{"model": "contrastive image-text model", "train_examples": 101725, "image_size": 64, "crop_scale_min": 1, "vocab_size": 6471, "encoder_expert_mlp_ratio": 0.5, "encoder_experts_per_token": 2, "encoder_positions": "sincos", "encoder_pooling": "class_token", "text_encoder_inner_norm": false, "final_lr_fraction": 0, "adamw_weight_decay_other_params": 0}
Rows from block 4 of the text encoder of a small contrastive image-text model, named by matrix and row number. Rows with one number belong to one neuron. Each number is 128 + 32 x the weight over its row's rms, rounded and kept within 0 to 255. All counts start at 0. Numbers have three digits each.
After each neuron's rows are labels from the 100 texts, of 14976, where the neuron reaches its highest value: "fires on" is the input token at the peak. Only what is clearly more common there than usual is listed. The data: regions of photos with short descriptions (Visual Genome). In brackets: how many of the 100.
# fc1: MLP up (text_encoder.blocks.4.mlp.fc1.weight, 768x256), inputs 208-255
# fc2: MLP down (text_encoder.blocks.4.mlp.fc2.weight, 256x768, transposed), outputs 208-255

fc1.487:118131110157099123195140136171086073133145085141109118166171116106133111078132083076084079131153127083124169169188098110152116073129086142149149
fc2.487:070125123127158197127160103135163163098135118095153147132179134151123172102099099143166147135132039157159156067180067105192138116165111142150117
fires on: "black" (13)

fc1.327:115156143126167144182145117146137112147175115112149139129157069142140092097138113159151065140151091139091119195099068089190175115087150071112196
fc2.327:058105139118135167078090098124148148161124122151146096126139162123106126168112110080105176103163158118131098098111152125112073117104117065105106
fires on: "bus" (22); "windshield" (15); "black" (11); "train" (10)

fc1.246:092208141149150171101082116143184088102138118080174104112137121187097138115110145083098103106178104187092132112185130182189174096100094151144113
fc2.246:090191145169133124180135097090111129123175126076128103101128133120120130124108144090150152183133077093132138139124163189052113175158167122098178
fires on: "sky" (32); "tree" (16)

fc1.601:109158106101165166113170071153088126152154126111137106133144114130136165184125112118081125166126125120117148108164112155100105202131084114076113
fc2.601:141096116116141075115119149135094126061130128170110081146117180130141169140098158152182100095140159096157130111090170098142105149140134128167144
fires on: "with" (7)

fc1.363:131082140147115133062149121123139117134111198128151201064152120121122105098123106107102100163178063112144149137164135144119119134137175124095123
fc2.363:214140070140060113143171156167145116133188136127100130103112141102125077125131091141163122152124159125084106151194104133131178145169122072142094
fires on: "black" (15); "wearing" (10); "with" (9)

fc1.402:078103185120114094073163146128172134043106149191116127108106153112116094087158131195138082124168125199139142125114117117085150106118180138166134
fc2.402:138118114108146107137101115045126108187159174144073063141136132091120104126089129113120184141127186122100148127113169092098115117120152157046121
fires on: "red" (32); "with" (7); "is" (7)

fc1.8:098176124150113097133142145087064124136121124154140185139201154163149177100147142185080145085132101098128112149109134152171090165156155112127127
fc2.8:128167129165123095134112129162131156179132117174102141049094136101122087148143118139107161071064182153133139147122125083108146124128103155121120
fires on: "with" (10)

fc1.644:114149111168143094100090108141168131169128174163114146170174044153077153140113124161147094135165225111114082112109112133144134112133113148122131
fc2.644:113138152146117122152064143097143218184126093123094077106131148111121107115121119127110131136066120099125192166155143163142141152102118099153164
fires on: "in" (7)

fc1.93:069180133111079119137141119141132128171155128094108113178176116174145143130113134129150131071151111183106158152132058188156071175129121058087059
fc2.93:197148111155101137127108154123133160166149155141096149089149097107165174097127106165098138127115131131093115165076130123100134188103180206130162
fires on: "<end>" (28)

fc1.465:135101081100149110120136158170183124091113133117166176071121087117132118098081125140158161092162089113135122057144115175179142124129151108134124
fc2.465:153112128117114126100127130171127115120139155137070145163144153087118160181158161157122062061162164089122119117143123134083107156108103114110070
fires on: "and" (14)

fc1.326:131127182127118122111105181152149130091190071196140119110159104111084107128085104171138129087118112146116166092208155121073113106155103068137183
fc2.326:161118085110048103165111166103106124143113140132136148140154117090142183102132124150176154114165113088121109103113090140180176055144155160111102
fires on: "the" (26)

fc1.102:164117142128157118146140150153111128123155113207116136190162090133147174116134111172076090179146070071143057166136048150096100177115126120118083
fc2.102:076154177181138127151113169128101165154097136129138170168130130150168144113150122108083085144107145132116157185110170141124110122093218045152099
fires on: "and" (11); "grazing" (8)

fc1.331:101159125165106126122155102167189127158160129099164134157125184120140172052117139088151067125107162150116135142106108106116157158080156054119101
fc2.331:098122125139197198088067114063145227170130109121106226128226096135045130117137144127089105137115148161127113121129114201132127158127190170132135
fires on: "a" (16); "sign" (8); "is" (7)

fc1.434:124124168147144156137115062135158154108113175099139155132150145149131110174085118091113071155157098151186100072172097193165142099139122136130136
fc2.434:105153118082151146165104140134113123111107157154144077113081142143096064180148128133088171114124109123114139136098124126121105110073114113136052
fires on: "red" (10); "black" (10)

fc1.603:143166108079152066151137146139140123131122109069145028144131097142097067099097166179109139158150088136111131159104043121154104185128105170128148
fc2.603:096112135174109090128106146182157115140133155154123210141070153087152084129177109078128165151114186127105207117201102101153126062184108132151130
fires on: "sky" (14); "white" (7); "in" (7)

fc1.359:131185085147108141126076144149125128114130114129097077096172163132209120094101124087109078125188082056169180133098077114140169139117130077111188
fc2.359:146162099121100111127145147174105111126149149135101078138085120120136150158108170095125136108098155166168112133117229144032112181105170101109136
fires on: "green" (28)

fc1.305:108135202206125065114136115121082085206142121065145175167140117091154163122106126177130163167102145110144110123073154159109140156145116133065145
fc2.305:140156176192153082146143133125124114121095109069173071131130150173146129074118129102114166131115100138175106157137187150111109131136147159122170
fires on: "blue" (57); "and" (9)

fc1.51:172127211177159114095132128184159079160135108069110093096092119146129136094112117117135094135165143181103132208145092107152140184109117113147114
fc2.51:101121134117170171160102124043080109079153149102061094143217144154057109153142093162186132066119091047127065128138172161141149116117100136157144
fires on: "black" (20); "broccoli" (12); "is" (8); "peppers" (7)

fc1.668:147114136128125162134129123120138138128111103157130121136110136035146067018181188163127123131178141145091081081099121139113118096077081127120142
fc2.668:230114087135123147132097152156198128086136118098138138096078126150085093116159143137098084118113154160131173127152147067122147145123102144161132
fires on: "the" (17); "white" (16); "baseball" (9)

fc1.614:092137147096085149160088151105152120131136136160125108114108122115124106144127150143086139141079158143184157173133096120125116147129199064129144
fc2.614:161108128055095091126230187107146098140142145160205107175122076140147117093196104168137126122125088092103109126110106160103110072104143186226115
fires on: "man" (9); "catcher" (7)

fc1.90:092121112156089094219133147151193116080202131160127133149132152075139153155109157120113141117118109133166129043114113074172156121121176104188103
fc2.90:165184174138140114114125106135116117069064105083114093118138184104104103134139193176114148120128065105158070173105119140211120143111114159151136
fires on: "swinging" (7)

fc1.450:092160150113106189071126174115127104153072137104137117137151082093136144158127165182086085086155150117142139133100135105162113077145097069132054
fc2.450:136145133147150094098131119099141130143099147083112180102164200080151162132132163161132094125101161139180150179156151115177142122136188165147156
fires on: "with" (8)

fc1.495:178118195195111113141129143118155132123111200161160140157125084145108121098081189139071069097184113175128108122162147138102119131117123084155117
fc2.495:109097087124139126117117153113126143121122103165111116101094124133128088144164159137104140102107199093079052082151147144088141091066095096125077
fires on: "tree" (19); "zebra" (10); "grass" (10)

fc1.746:135143164118160160125100160116198136166207151101139193133165111124120117152100097160104139100060153115196145107083139121161130161178160131123176
fc2.746:122139126152186139200117150047168115073221150090043140103117110155141116134093135163179085095114133108079133166150136200083119151136123143114146
fires on: "blue" (9); "and" (7)

fc1.727:175105151156090123143178202109083112068195121120155122195190075014173136156137176066121086148170107087136123111143121099143155075129142163133171
fc2.727:111104137131173130146087100164105085091137101108207106132087110206110115144115121120096130090165140181141169101103081077125120149087093096173155
fires on: "blue" (26); "bus" (8)

fc1.734:152114166077116102040207100098149119116162111128098134093177149090097123129149144060144085153155097161142181084116158117148113070164149149123132
fc2.734:160120175152098164115108136078181155081142095065113124102167150126084109161112165191108089138139103113141114103164144129120087132079135172146143
fires on: "broccoli" (7)

fc1.688:127140174182086152156101045106165102161155179111109156104121131164123104147135102097096112121123121077185109091090089119147100108115172141161159
fc2.688:067102132059133160122152181110092164131132143077198086173202160121138138156101145101112129170150123141120127092112123145087115137158144081115117
fires on: "swinging" (8)

fc1.311:182140140105086156098169162151098125174185067042162130173182059085144094097131189124110109149127070107095109102142097115076160133113139140115144
fc2.311:140130096190157162126108087097108135085140126073116176113126138128101153125125138102146069116081163142139108171094171070167158180124147144106129
fires on: "a" (13); "black" (7)

fc1.605:144135188110227121154132139135155106162150125148066099120163106167150151099138112151107079123177122097187104123089091131104168077121158156159106
fc2.605:104130079160154117168123158097087122158168189081094087164128133110077093147107145124093138133089190120098167104094186135064096169112131112089154
fires on: "bus" (19); "train" (12); "windshield" (8)

fc1.521:105124094112094101067103112114194109175190097099116066115113101106141166137169054098146150095169147144103168104204105118112183069122140139114129
fc2.521:134119136185105096170114185163068148108078130111149156106159185111131135108120173128118101160035139106116136123107145159208155194164126103162131
fires on: "brown" (14)

fc1.682:131073136128124166128127175158140079142194146120165152094142165135098186121068110095096158118110079121191123111139105174147102120146122142128110
fc2.682:129145127093148188156111113100153150079179143093107104128136096178082078142121193160170142160135113127123127099144101136108135110120059127105129
fires on: "in" (15)

fc1.297:158102111078131176078172107119098188126116172174149127177168134045116070143174094084169097193149125135119101111059100170119115153122144191120135
fc2.297:152093066112113092200122108187116124157136128111091176129124128090126151157126155117122147127154155115079148133182095116174105119124104117083104
fires on: "green" (22); "wearing" (18)

fc1.345:140107141151080181124126135171088104131197109160144171145137067145132155162146142066135109102107155130172145128096112165210132138139158098130133
fc2.345:120109146154129123154108207122107127104170121138105220090129143138105137153147108120127054167125140078109133175203113114160153095136115107171094
fires on: "broccoli" (37)

fc1.616:125148104130064150159219142113146113024153120124108109120167155134072144141100117151049108123147161093077102104093048102098123112150141059169089
fc2.616:109119157119134134139101091173169125153150077109167106107167166103176097111134104085186160110084161092139131174089108114176175116157110123162137
fires on: "green" (9); "on" (7)

fc1.381:127128111138130075142095136182110153138198133138121103092134112086160116092188073082208163081101086172202137145133117088115139125128112092156096
fc2.381:139098116110132147179152144104095069173117143087099067191139116116130075084097087110127139151132155153153135185075111075132118188148118163131152
fires on: "parked" (10); "bus" (10); "blue" (7)

fc1.133:107121117103142190150145068099114118159108159104083121112119183079168088096165121167088098094195137131085130137092114103137149072168100129122101
fc2.133:167134145123140129128165137155128133125119106178086162120165149136069142126111107176100079161104116123106153125152057137194139112159119129152095
fires on: "black" (12)

fc1.213:185172141164156153117106111143156122106133098109159124094130121143105138083164112092134084073166197193136130102040106130125180151180149094109083
fc2.213:171115104114113128212142111148075104133164090141098115076127144095137153127120150132105088102144147095128113211142151160127171177119128109121160
fires on: "is" (9)

fc1.560:091087120084138126097148120138121110188134102155048102140110078102129152087121090093133119126135152149134178098112188131099162178175138139145128
fc2.560:145111120147104128164136157058115114127117130156162097080102191122154107146097136155128155157159131149131148188172179111146187106118175146149143
fires on: "on" (7)

fc1.671:125095133189143196204150152133107142123154101118121070176096136123137058130118099108113167135107130091178105096093101117116097109126092205093109
fc2.671:059135128124114106129111114148116147196122138147108127102178115137123092096101062062084111132129103124133185175104122102143143140158147135101168
fires on: "the" (15)

fc1.638:095095103162114132100106127173167127134094062126154136129128099092072110107172131131093122135182074143096160133109067100089134155132110186178088
fc2.638:110170158097149199067139104132167189122114169089195146127180212134155141130093186123149179145167093142138167108170104121157107099123095112132093
fires on: "on" (11); "person" (9); "large" (7)

fc1.286:141109157122189108145127033139154122151148195081090144138081171136110068076073136114100115153104082149126107145144097122148128130122118095068129
fc2.286:116126145124104132194129166151087101117163100112114061144130166141128136168086103100161150162138136089049068094131148153112119106132105075119078
fires on: "red" (8)

fc1.625:151120131122058139112143068182154095149140089090146102084135146113135061048115126198087111131106117149069170126073103123073040209113114155163111
fc2.625:152105128085088188129110162174152131089163103081107107106115116053142098108158128143106096070121162119180140135152113087175162109149056077166093
fires on: "is" (9)

fc1.752:087087119102160168096083114127168117101181041151107122111180031128167168144166103104087163107081146093124087171162131093115146151131136134143150
fc2.752:091129148117120113142064089137060126116106145187113134058110195112110108125113172159115132105127108157163111117147123152174121096123133136079126
fires on: "brown" (7)

fc1.511:087121078146173146110094129133129107139191143127147148135122168150076159119099165130156133091139037198147141096120102074090151103124162102135094
fc2.511:127166126145148158200138121117138189135158136115102060118146121110144143140137150115132123052113136091107152127139127161123100145153062139038172
fires on: "man" (12)

fc1.535:185113147152120197128148133173158119094103129091160150142131089048133137064135146114098166074141096138128125124131075099103134169158139079032155
fc2.535:149146156051065170119129079150125158091072094103129075152120130108137129163109191084154109109143098090138132105145146131116192153137101114073122
fires on: "and" (11)

fc1.270:154146077147117131155110152089121083099097168175116138141121110141196144134126141152129117148101148137103092142126153138077143139137125081140097
fc2.270:100116122128124047105170133149114108085101159201164166155171199108120176143120125119097094130105154163157143086100159143135120129162214155104141
fires on: "and" (7)

fc1.539:151116168142110158090153095133115105097112105110161104054059182135161140067116122148160024134187017151106171145148127165084103077139116151126133
fc2.539:175138164144130185158148151149138150139174091057129100146144119108143125125112145153157129128171145114124116098150145121102139148151109061110112
fires on: "brown" (53)

fc1.234:129110137086102107162117124089150073089174147065151097098149100116134121178083180141103062121163135109157091126105098168107104102111199209137147
fc2.234:136116154119161078173138187162134115162183097157110070121091088158131122174128144115095118114134148096141168183155172153054102174105126098091148
fires on: "green" (16); "blue" (13); "large" (8)

fc1.88:128154133114056157156158170098142175176156092156132116159142120090140176110102047124082233148115136121185112109149123109106186172091107142098155
fc2.88:123144143126115147113130146139080108120111122078116128176102138063125128090159121161154108151157108180102165110100129122127130191158093146070133
fires on: "red" (19); "sign" (9)

fc1.685:109073134133114206068096147099107144091211183109130148175132104128132115109119126141124113128152207146180143102132112098114105088105186080098115
fc2.685:148103101114173089156181160097062080095111140156143141174089069145169168131150141144114090134146082126142112100147056101188132093103109122144101
fires on: "computer" (18); "big" (7)

fc1.184:136129094107141167131115100068079082095167094125147123145128124162207152111110156129154015092165044135139073113161053102062160135161109104115077
fc2.184:118106130083146113143107108097112088141128153191127127184088091158142119186101086083120126164148221137101115134114126119087112167087154062097076
fires on: "bus" (13); "and" (10); "windshield" (7)

fc1.732:129093133186143135069112092159094067150090137097123129042137100128142098043096106152125113121162065151138114108091178127147122150138146137144176
fc2.732:175093148122116171169125193112178082069156108081080147176183120109107161121122147161166062120132119040162107124157149138119191105131108080163091
fires on: "a" (15); "and" (15); "blue" (11); "front" (7)

fc1.222:115104130093161096112145085095134153161151149124184072123088120184111134116171106165120165163177143145174108161167087158135082143177117119110075
fc2.222:148108155105089095123142189165094198154071098149163137102160099129129165146143169112117165115105148119150147073090139145124076178146109196096173
fires on: "<end>" (83)

fc1.129:097117161133107171170172068167076109148148153145131159098124108116078157174179112112114141135192116083108091134147106141095142096175128120119137
fc2.129:134088128169104118150116207143152147162182121160176125169069085171159085120108109115120163154128181140131170147143099111080192088166119076143137
fires on: "with" (7)

fc1.447:115186154140135130130123173157137139117174122132154145143110076106102104089117075101110180135116100115122132106121070087163140144124147139087108
fc2.447:142083139180195164149168138153139170099158111176130178141157107189106135114166141151140096159116161110118093154134117198192095142147118131104083
fires on: "the" (19); "on" (7)

fc1.5:132078102156094155137152121090093138194142125134135123102153126140140099098147129150107128161125133086165103107184114158166088124157130189140131
fc2.5:102140131044150122127092101103122206131086120177138122156182143159165131121115142089128154140140089095119114094103113159185134109082148108146127
fires on: "a" (16); "brown" (12); "playing" (9); "man" (9)

fc1.316:130128128166074216091154132123161142088178122092185091130151120127147098160104107160155130077173125167162164151143084083144064131134114133110151
fc2.316:149162109153103104169083120165164123134167140125089148082089121111193063097120162139114102104122144094138134197165164123133149149159128145138164
fires on: "the" (13); "green" (12)

fc1.468:129114141116097129108130130108146062126165166144105085147142094121160115060122096110101085107162162127108121102074159161174188181124115085091043
fc2.468:142081113104045134126073152114174157121169088118080094137124159106065087210098100178154092112138132095110111128145165141108123102144078092108116
fires on: "and" (22)

fc1.91:084099118124170137079141104130113111125172095120116078073152029153073104164167133160160084124148106053117120135068122130115111147131120183177159
fc2.91:117117189159184201118122156146177093119172123103179154195119072170078107117102064115139158168142138138111160085122110130121107119140138094127104
fires on: "with" (15); "a" (12)

fc1.529:106115067143118156121077070065122130105123096128132171097149157095163121097178145121108066085099107148112154136157101139138154089098090188108152
fc2.529:158121127163104181149171098156157147063169132088150165122175116108141188132108127118106112106181134097156111090127102154122127173109136104160142
fires on: "black" (32); "shirt" (10); "is" (9)

fc1.272:120156119148107166115154153157132127073126079085154136122100135125098124098075079083154109139145099076115080091229134134149157163111135147142118
fc2.272:122160108131099139175127097098177139141163130130132154112127061128155147103131152096139147158185104133107163105130124123054181135082179137098152
fires on: "in" (8)

fc1.228:133153137141102195107169133113171070150096114113155152150126160059171165101090166141114119140106141126110174158172071142113176150133179177105159
fc2.228:139112147153046147107108131157150156120201131058121135092102142079120067142128105140168092101111141103126086142122205110095119126099148107130093
fires on: "red" (15); "the" (11)

fc1.648:082120103176094107157150117162142148166168097120153136117161107076123184103128085077169122049168079145058157130201102113088110156144151122189158
fc2.648:155123096105039137117144124140149158110110121049045182120141141068115116159132128157132088116136109132139120115146165116113148109105153141145093
fires on: "in" (12); "man" (10); "boy" (9); "woman" (8)

fc1.324:148201122181148115148143133143113074153109134160144068093082124147136138037156094114109010133150089154101114146163113132078145131149179125172134
fc2.324:138098109159146130128107106094149067110137142131128193134066088141127156143141068073187083092073115108128129148134191152106139111082133112124159
fires on: "yellow" (60)

fc1.525:126182114180142127109103149082168096142158139139143127155151100102127142133151142150142115209145154158160147169155079124140128072176196152143119
fc2.525:139170111112175169109118170111035104132130148113078124063138187111136138160090134153184159105126081127097109152132146167131075121145099153037133
fires on: "green" (17)

fc1.476:172125172108110068092129159097141142141112161127079148100082125114142088062128115160145142127174153134184126066139111087145152083169176135144122
fc2.476:175136062101094107194131161175118066126161135111111085103075078159153114131140171112150137083116138099107120142153141094122132140162093097076121
fires on: "green" (11); "wearing" (7)

fc1.404:157167142157109124167088139124123126116159160133150149161157145030126086164125098115112148157097137110123110158141094079115149081099070096071092
fc2.404:152146120112141069117132150142056153132084138153134077108111105105208065086199143135160116065125092101140109146132172138159113145124120167146205
fires on: "red" (17); "black" (13)

fc1.409:112129075118108129170082133154140172085192110171134137146114137157145142114155053067149079136198130117119140152099111169106112139102080113156165
fc2.409:115149148102194164068107105094142161184104164161106081141070105128133097105129155120152196157118133147098128135119170121071109147123062146071133
fires on: "in" (14)

fc1.243:094137103104086112095182123187092068149124099118139069127167126133113163126165110131176157143113084194140185152131110140159118117131141135125126
fc2.243:147131103177109101137124152126167127179136087121101156093148095144149156109147111077132066178106143126114133159153184096061142209106110157134139
fires on: "and" (24); "is" (15)

fc1.200:064122116107148118127120158126132143101220184150127143145070119094082146108114135117121146122144119124105123182170125124085142100113128134132105
fc2.200:150109142107153129127134134151135100177081130158130092197072117123127166152160127115119138095093169153101132087097057097126100103117108165143107
fires on: "brown" (13)

fc1.568:095124141174127150140157097148146139090131109123118166156134106123144080065190126113171078094135116119106187068109084132135145111109100073129107
fc2.568:095138126122146173112136084148125131060116105086169120097140156145149194126111157132135129129190127167175156110088039109190142097146126123145106
fires on: "baseball" (13); "man" (9); "silver" (7)

fc1.395:141139175141093123156081100175143100177110134088130071130158094094140142132094089150150088103157117119185200123107085083125159110181127097129098
fc2.395:105115124129192134118069089081131180165137124151131087078133112152112105099118130112067152124144119149103080127063121099115132111063109155164168
fires on: "bus" (8); "shorts" (7)

fc1.23:117147229172121120136162114127114106149152111102128086092144160080117126106167091125117102167114161130156153163131134161109106057164172123081134
fc2.23:108139162136152123058139165084078103149044164066240215216159127172123149116162115116157158166138102134169149063119118103167133087126145166111096
fires on: "the" (16); "blue" (8)

fc1.740:142068165113084184162120134159103141133109141180138101140130141146142094107181109079115088165144130135134104070163122111171164135057106186133134
fc2.740:135101169116164184112142146103127145073142123130040127141152153103057168132124116193129076142119106093121085143115136195164078102072096094123066
fires on: "black" (25); "blue" (13)

fc1.444:145148127150098114116078121103131140084164116133133117123186089091078117128106140147192108057155160178164144143070100140107097132082142135075135
fc2.444:135167166193139125118162142141092140116087130103144134120129163115121173129115127115107114174071107137132129147137212162118151193134184066141124
fires on: "tree" (16)

fc1.707:081130169151116096135173149103121138045122099145148160123113111100159193107120118180110080126124183193097143145118090080165163135140141130185117
fc2.707:128125072130158085112092120122089139156092125176132087155112132193173134112121165105173130126119104117155126156128141143131127133114122198108198
fires on: "brown" (31)

fc1.501:118125163124177174140075102097176131186156148151139075121120124110124157061108094149111148070118135172100072107161124168112128059073129082182110
fc2.501:123119146108136106161093170170119137215128105156169047116127116165139070121113113069123165105113196092145155197091101129116176139131088120130140
fires on: "bus" (13); "bowl" (9)

fc1.454:097111125154099144109138106155119161110112156126133124121126044103174132125164109146126158162122176118119173125063100096187149117153171122170107
fc2.454:154109120130115102182141160108126122152152116166121119139100107157150138134139157128124113110130148073121098161128125116085176178129153088121137
fires on: "broccoli" (11); "green" (8); "peppers" (7)

fc1.632:139116188161110134074130139090076124100098099104162197146126088076138118108123159098125136176162146124158106067119101142122141101152132150124114
fc2.632:082144166124090108075131153096079107159098063086126078207149139159150161155132069135155154150081126153126133186091126118171146146156163141189120
fires on: "is" (16); "black" (11)

fc1.765:107036176188145112136162165140166155077115192097171124131132132164124080059134132149147081123095153099145158108098098093146146122127092093134120
fc2.765:100165161123155156140160097081092099172080150071104095150136136141179141131112172084133183158152051148125121095169103151127153103140098150122101
fires on: "bus" (12)

fc1.509:053118106169127152129165136142140096136159124118072145106146098072103133106104045157053133143142096168147153077150082091158157095079064119130110
fc2.509:144140141117153123095146113122104121129093147183135143117151098182118147122094138139109118141112096172121147085110056125156084123127114144207157
fires on: "black" (25)

fc1.767:119067160170137094121164114179126125114137154097126091155094072121165099113124160090126093130176126168207181067123106088098135172081113175137143
fc2.767:126105110135147102086186185175063100102137126103195145183138142057098172184119106108130096140101092095183134144100129118165157142173192155111120
fires on: "with" (7)

fc1.528:092078068158109110104055097164163098142193138076132134165168158122166096110156181089110153138126138160174062101178117117096176118113134151174126
fc2.528:106174147128195172124176090144138166154093109112139118113160146171087188140149128072102167147131117090114090132152080158134142123114112146092143
fires on: "green" (18); "black" (7); "on" (7)

fc1.384:088121153141101060125133117099151025117128154175103103144062092128085153150138145123110138138148153132147115126129059097145140148103174181184136
fc2.384:148142128169162125089095120059117132094156124124121171087112130105142131104155146138131070108125165130142135145109205113037102144090150099114148
fires on: "yellow" (30)

fc1.274:119167099118159168117138060119124160144152159148111144199143118100180136133132132150041128110143098121122075185089080126141170115148141164106142
fc2.274:090181116151126140089162120137111153195100132042127129086151180121167147144135135111172131108140122159115132109117089135094150116166155191138091
fires on: "pink" (36); "purple" (11); "decker" (8); "red" (8)

fc1.163:109099160064171126166158160149114171123150106126151081127090132112129172124131078116145054119090149153136105161098110165142116114139074076135115
fc2.163:119115143157130134155142111122086054150110179173088120145085140137145158114103088103151134160124147147130121152154191129107115157128157109035106
fires on: "baseball" (11); "field" (10); "catcher" (8); "and" (7)

fc1.223:133053149095098140073113143167121111143076130127143115106088093110147045091099139120166105144130105115109139161082164154140101119159102141111132
fc2.223:061124197135124125123171051206111097088155150159122179128111160089149182135145096121133110117200136104139142095135101130145108108162124064149093
fires on: "baseball" (13)

fc1.142:192132114158165112127149080133173116138127145138151147101145137117096184100125084167090126088090089135167163108135108107138050078141143170198105
fc2.142:160101180103173156110114142066140129134138127123128072210096188187140069119095135080136154140102145141122109155135158165146131168129073118128115
fires on: "is" (22)

fc1.467:216107176068160155086072054177135123143064082099147125098074143077142112052142064117176059118145139150137184135177110097104130064169120140139137
fc2.467:088116169099151132072139158093115166156068159116171071199205129118129127124156123126119154153084147152126186099161151105134112126164148124163121
fires on: "on" (8); "black" (7); "in" (7); "brown" (7)

fc1.754:048082128117134160093159064108166089095159164098152130152137122107155137105172144100161182130143114176133129090072086063159143095108144175103073
fc2.754:122147164124092101151143077207111169134134118174157051098091098144194141073124102112131160093153094157173100109099106087135173137170130115170136
fires on: "on" (9)

fc1.678:118145097078085120116183129136130126135126121094117109124151130139131080077157136106121114103185082156149136200182103098139175088176115133151089
fc2.678:119126097198175176120104121138153112124132134164195135117099092203080104107106082085138164146093143135071136119116156145130119085123130083098127
fires on: "red" (50); "pink" (14)

fc1.479:141120165158112165128113083090145166182242118117145189136134142163134094161102150035148091128119147206076140134155112123122180114084153125151150
fc2.479:191129112136103148150138171143097081117136144183172107124067141101165105052142133168152121156131148122121146157142151091128196193166169113159099
fires on: "on" (10)