From a checkpoint of a small contrastive image-text model.
Data: trained on regions of photos with short descriptions (Visual Genome), 101725 training examples.
Rows from block 5 of the text encoder of a small contrastive image-text model, named by matrix and row number. Rows with one number belong to one neuron. Each number is 500 + 50 x the weight over its row's rms, rounded and kept within 0 to 999. All counts start at 0. Numbers have three digits each.
After each neuron's rows are labels from the 100 texts, of 14976, where the neuron reaches its highest value: "tokens" is the input token at the peak. Only what is clearly more common there than usual is listed. The data: regions of photos with short descriptions (Visual Genome).
# fc1: MLP up (text_encoder.blocks.5.mlp.fc1.weight, 768x256), inputs 64-127
# fc2: MLP down (text_encoder.blocks.5.mlp.fc2.weight, 256x768, transposed), outputs 64-127

fc1.441:523517574510576644406545558548404544518455510535469460480458534458662528536475506510514486482462487590543540553463556438491476455531436478516493528503512509516517515485562485429531558538463406
fc2.441:572468622543532417507485457508397422479522553498556531527466511477466544464539510465477486488489530436464430506471532460520515575515490495572471483426516477511430486533565484536597445482461562
tokens: "with"

fc1.40:517583473473416421494573512479542499471499496453515511528556527539492547477545480455532396499497485477491541504428475478488452531546477549451524483430511511429559579534478448457543485490456427
fc2.40:442422528486541673528516530489424483437494459452532461483475422465473549505523471468531571489441517526524525503477490499548486455455421498472514495585435487528424420576442567508433457516489434
tokens: "in"; "on"

fc1.212:470457598540428472528442410530556475580566462530577584482461551473537475435475503495446567468456502504572525494548482501530430430513540513474466432531520484503441487509475584543536546476533470
fc2.212:537529455417510585564496542526508506537420588524485498523538484487473557471537557495527486495543481426561465556464530460472583530493621474513600491476520485489638613515435461480483496508513470
tokens: "white"; "fire"

fc1.233:518442501432525486484497494486411527480496477611490461483434534536447536554536540484432548455571520454412480483504460499547526470464421435487442506420521516429509511561456490542528479504476482
fc2.233:487533506382515484480450456578573539511467426399517490572535487462535470502566470404517546543463489474464456526473497477523520519422449525530399404507431519479535509430494499539467470460543644
tokens: "pink"

fc1.401:573475518434457491450521551452493566492405464543460541440424660551499413461559457485440477535362523476443499489574532401516497510492440507430561443390466444461535557578474546465474578450503483
fc2.401:481499509469544510517398551483514459456570431432519547410477476468446465515561524559505515551580521491514409438521458552520554458430565473435541558483497546532520467460535523549404516580538503
tokens: "pink"

fc1.711:579547562452508533617517455535436509518450556537485585496490401536497530430486570525528468460485446443479550429544495584532604506504520490460524532498476468461578461539565466399510450486527477
fc2.711:553501560497396572447493546445391541441511529457415457592489402553479527521568516489505482479562438523559472594565495563556504550492563543511464572517484504453521473409517461445553499454459559
tokens: "in"; "large"

fc1.154:383537557575417468440572469583492501536583522548480554479447515632462492483504448506489485552509442440513480515543486479462494513524485494448458457432384533536465469561528480550479505372469425
fc2.154:512563510427467507523640559496521462466476446514457531507477464483487558506452508484475579537498564486570510514544498496501495555439540497524464434459615576543533485552464508476619447485497558
tokens: "in"; "giraffe"

fc1.550:477532542475545515550532403479576426561458456398612551532479557492519482474404569535531524537500480479478504534505468395411522475529541601585453508458403436506527572436465474532509589495452474
fc2.550:525432453416530475533468539426423419490541435506558525471482613589501512563497542574486453416562548463565591464467567525507531499499529568554419498556508564546464478518400506497432477488518497
tokens: "with"; "and"

fc1.666:564446525510527497557480373494498438552515509479522493526516492493540529495493427436460567533470557531496505523509528556482457460463499612522504440516528569530494513558573493479460402489484466
fc2.666:418532522512488464517541381404439513472441563470460623444431511505486523415632497468503536459460404552434476458521417520583563457405600543482502418515456505534524502495408532513518534508498479
tokens: "white"

fc1.130:581424529584517490496507462500499413524586521649408498428484480537537569499542465493455511447523432510465413527575498566526553486589395498452467408636563479522505576545503480445456495466461533
fc2.130:460473514495535568476526430464437556486473519457567516568525428425575544518589417495442516482502456585564574523547439501595527508479541415465518480498541482564451509403566470473541463572468444
tokens: "white"

fc1.179:506404523524479522421506547501470491492482519545544466487511507555508503560511543514579562509500539403387440578584570577498499515474535470432494408427549509474536525488595518565458589477523490
fc2.179:493554530368481425519459465549530437530504491590515501574476570541530475516514553497590506525557580422565443579567561473468475559551552476495423447526508509454587483580478516491469517513533536
tokens: "in"

fc1.295:541477499501548482470484549508465493444425538493417474453487595613573604505512385455552531537525480478550473397478546483483524490508528564533523431472505487424437497594501503530503597530532549
fc2.295:464443479499526478560453448519467575562550496473529549563545545497553583531462512477555515475492581531407508494517505472469413495508431545515570432550474515576508478535419527441503555648566404
tokens: "white"

fc1.661:483454567569509419476462537449587444568434512502460492569488441504478469540461496522521490477505498407519564511507551498522487504500468511476488487506504558555530394527565503529456428488499530
fc2.661:445438523454501551477472552487490590568542586563480451525519470506457548504513497522545517531477506568574479554547553386498548538503498568457486567543481482432534530412587512456463492544456482
tokens: "in"; "swinging"

fc1.702:456479480501378543568534479450506526413484459491529543482503441402534488468443572573498412427484556492508496567498504572458411480518551517546476460508577486571497531551559472476336612466469465
fc2.702:573536458424555579487487549509473417530519505510443474503486436477531558484528446553531475538472533472496523537541449504535480530491451418490475509605426571605480481482427585485546486510522592
tokens: "white"; "is"

fc1.640:546440461436496422434533500563492512552592493542560488489504465502535517478538489432566495538532453533453458487513513556541549530577517459489597560595449585500555611500484494598420565443563441
fc2.640:477395488465451592484608469472537483345513419491421409498506526367527406457526483523494518485512487577539482471599528460531562603515520491448476501571597530543568482457518533418603546536546587
tokens: "in"; "hanging"

fc1.344:601425414441466455519566510521504573526596577463495416425528559469498531554500505477481527448564493414411547503551482466474481506533392514496479533634569550465467487449565444455542453504479494
fc2.344:593463503504432471532426517412505515532450505533519508502490556522508409545506491486490500418436484524560540487543449500474527497568578403505500507435393397491476541495502440434368549492500488
tokens: "white"; "on"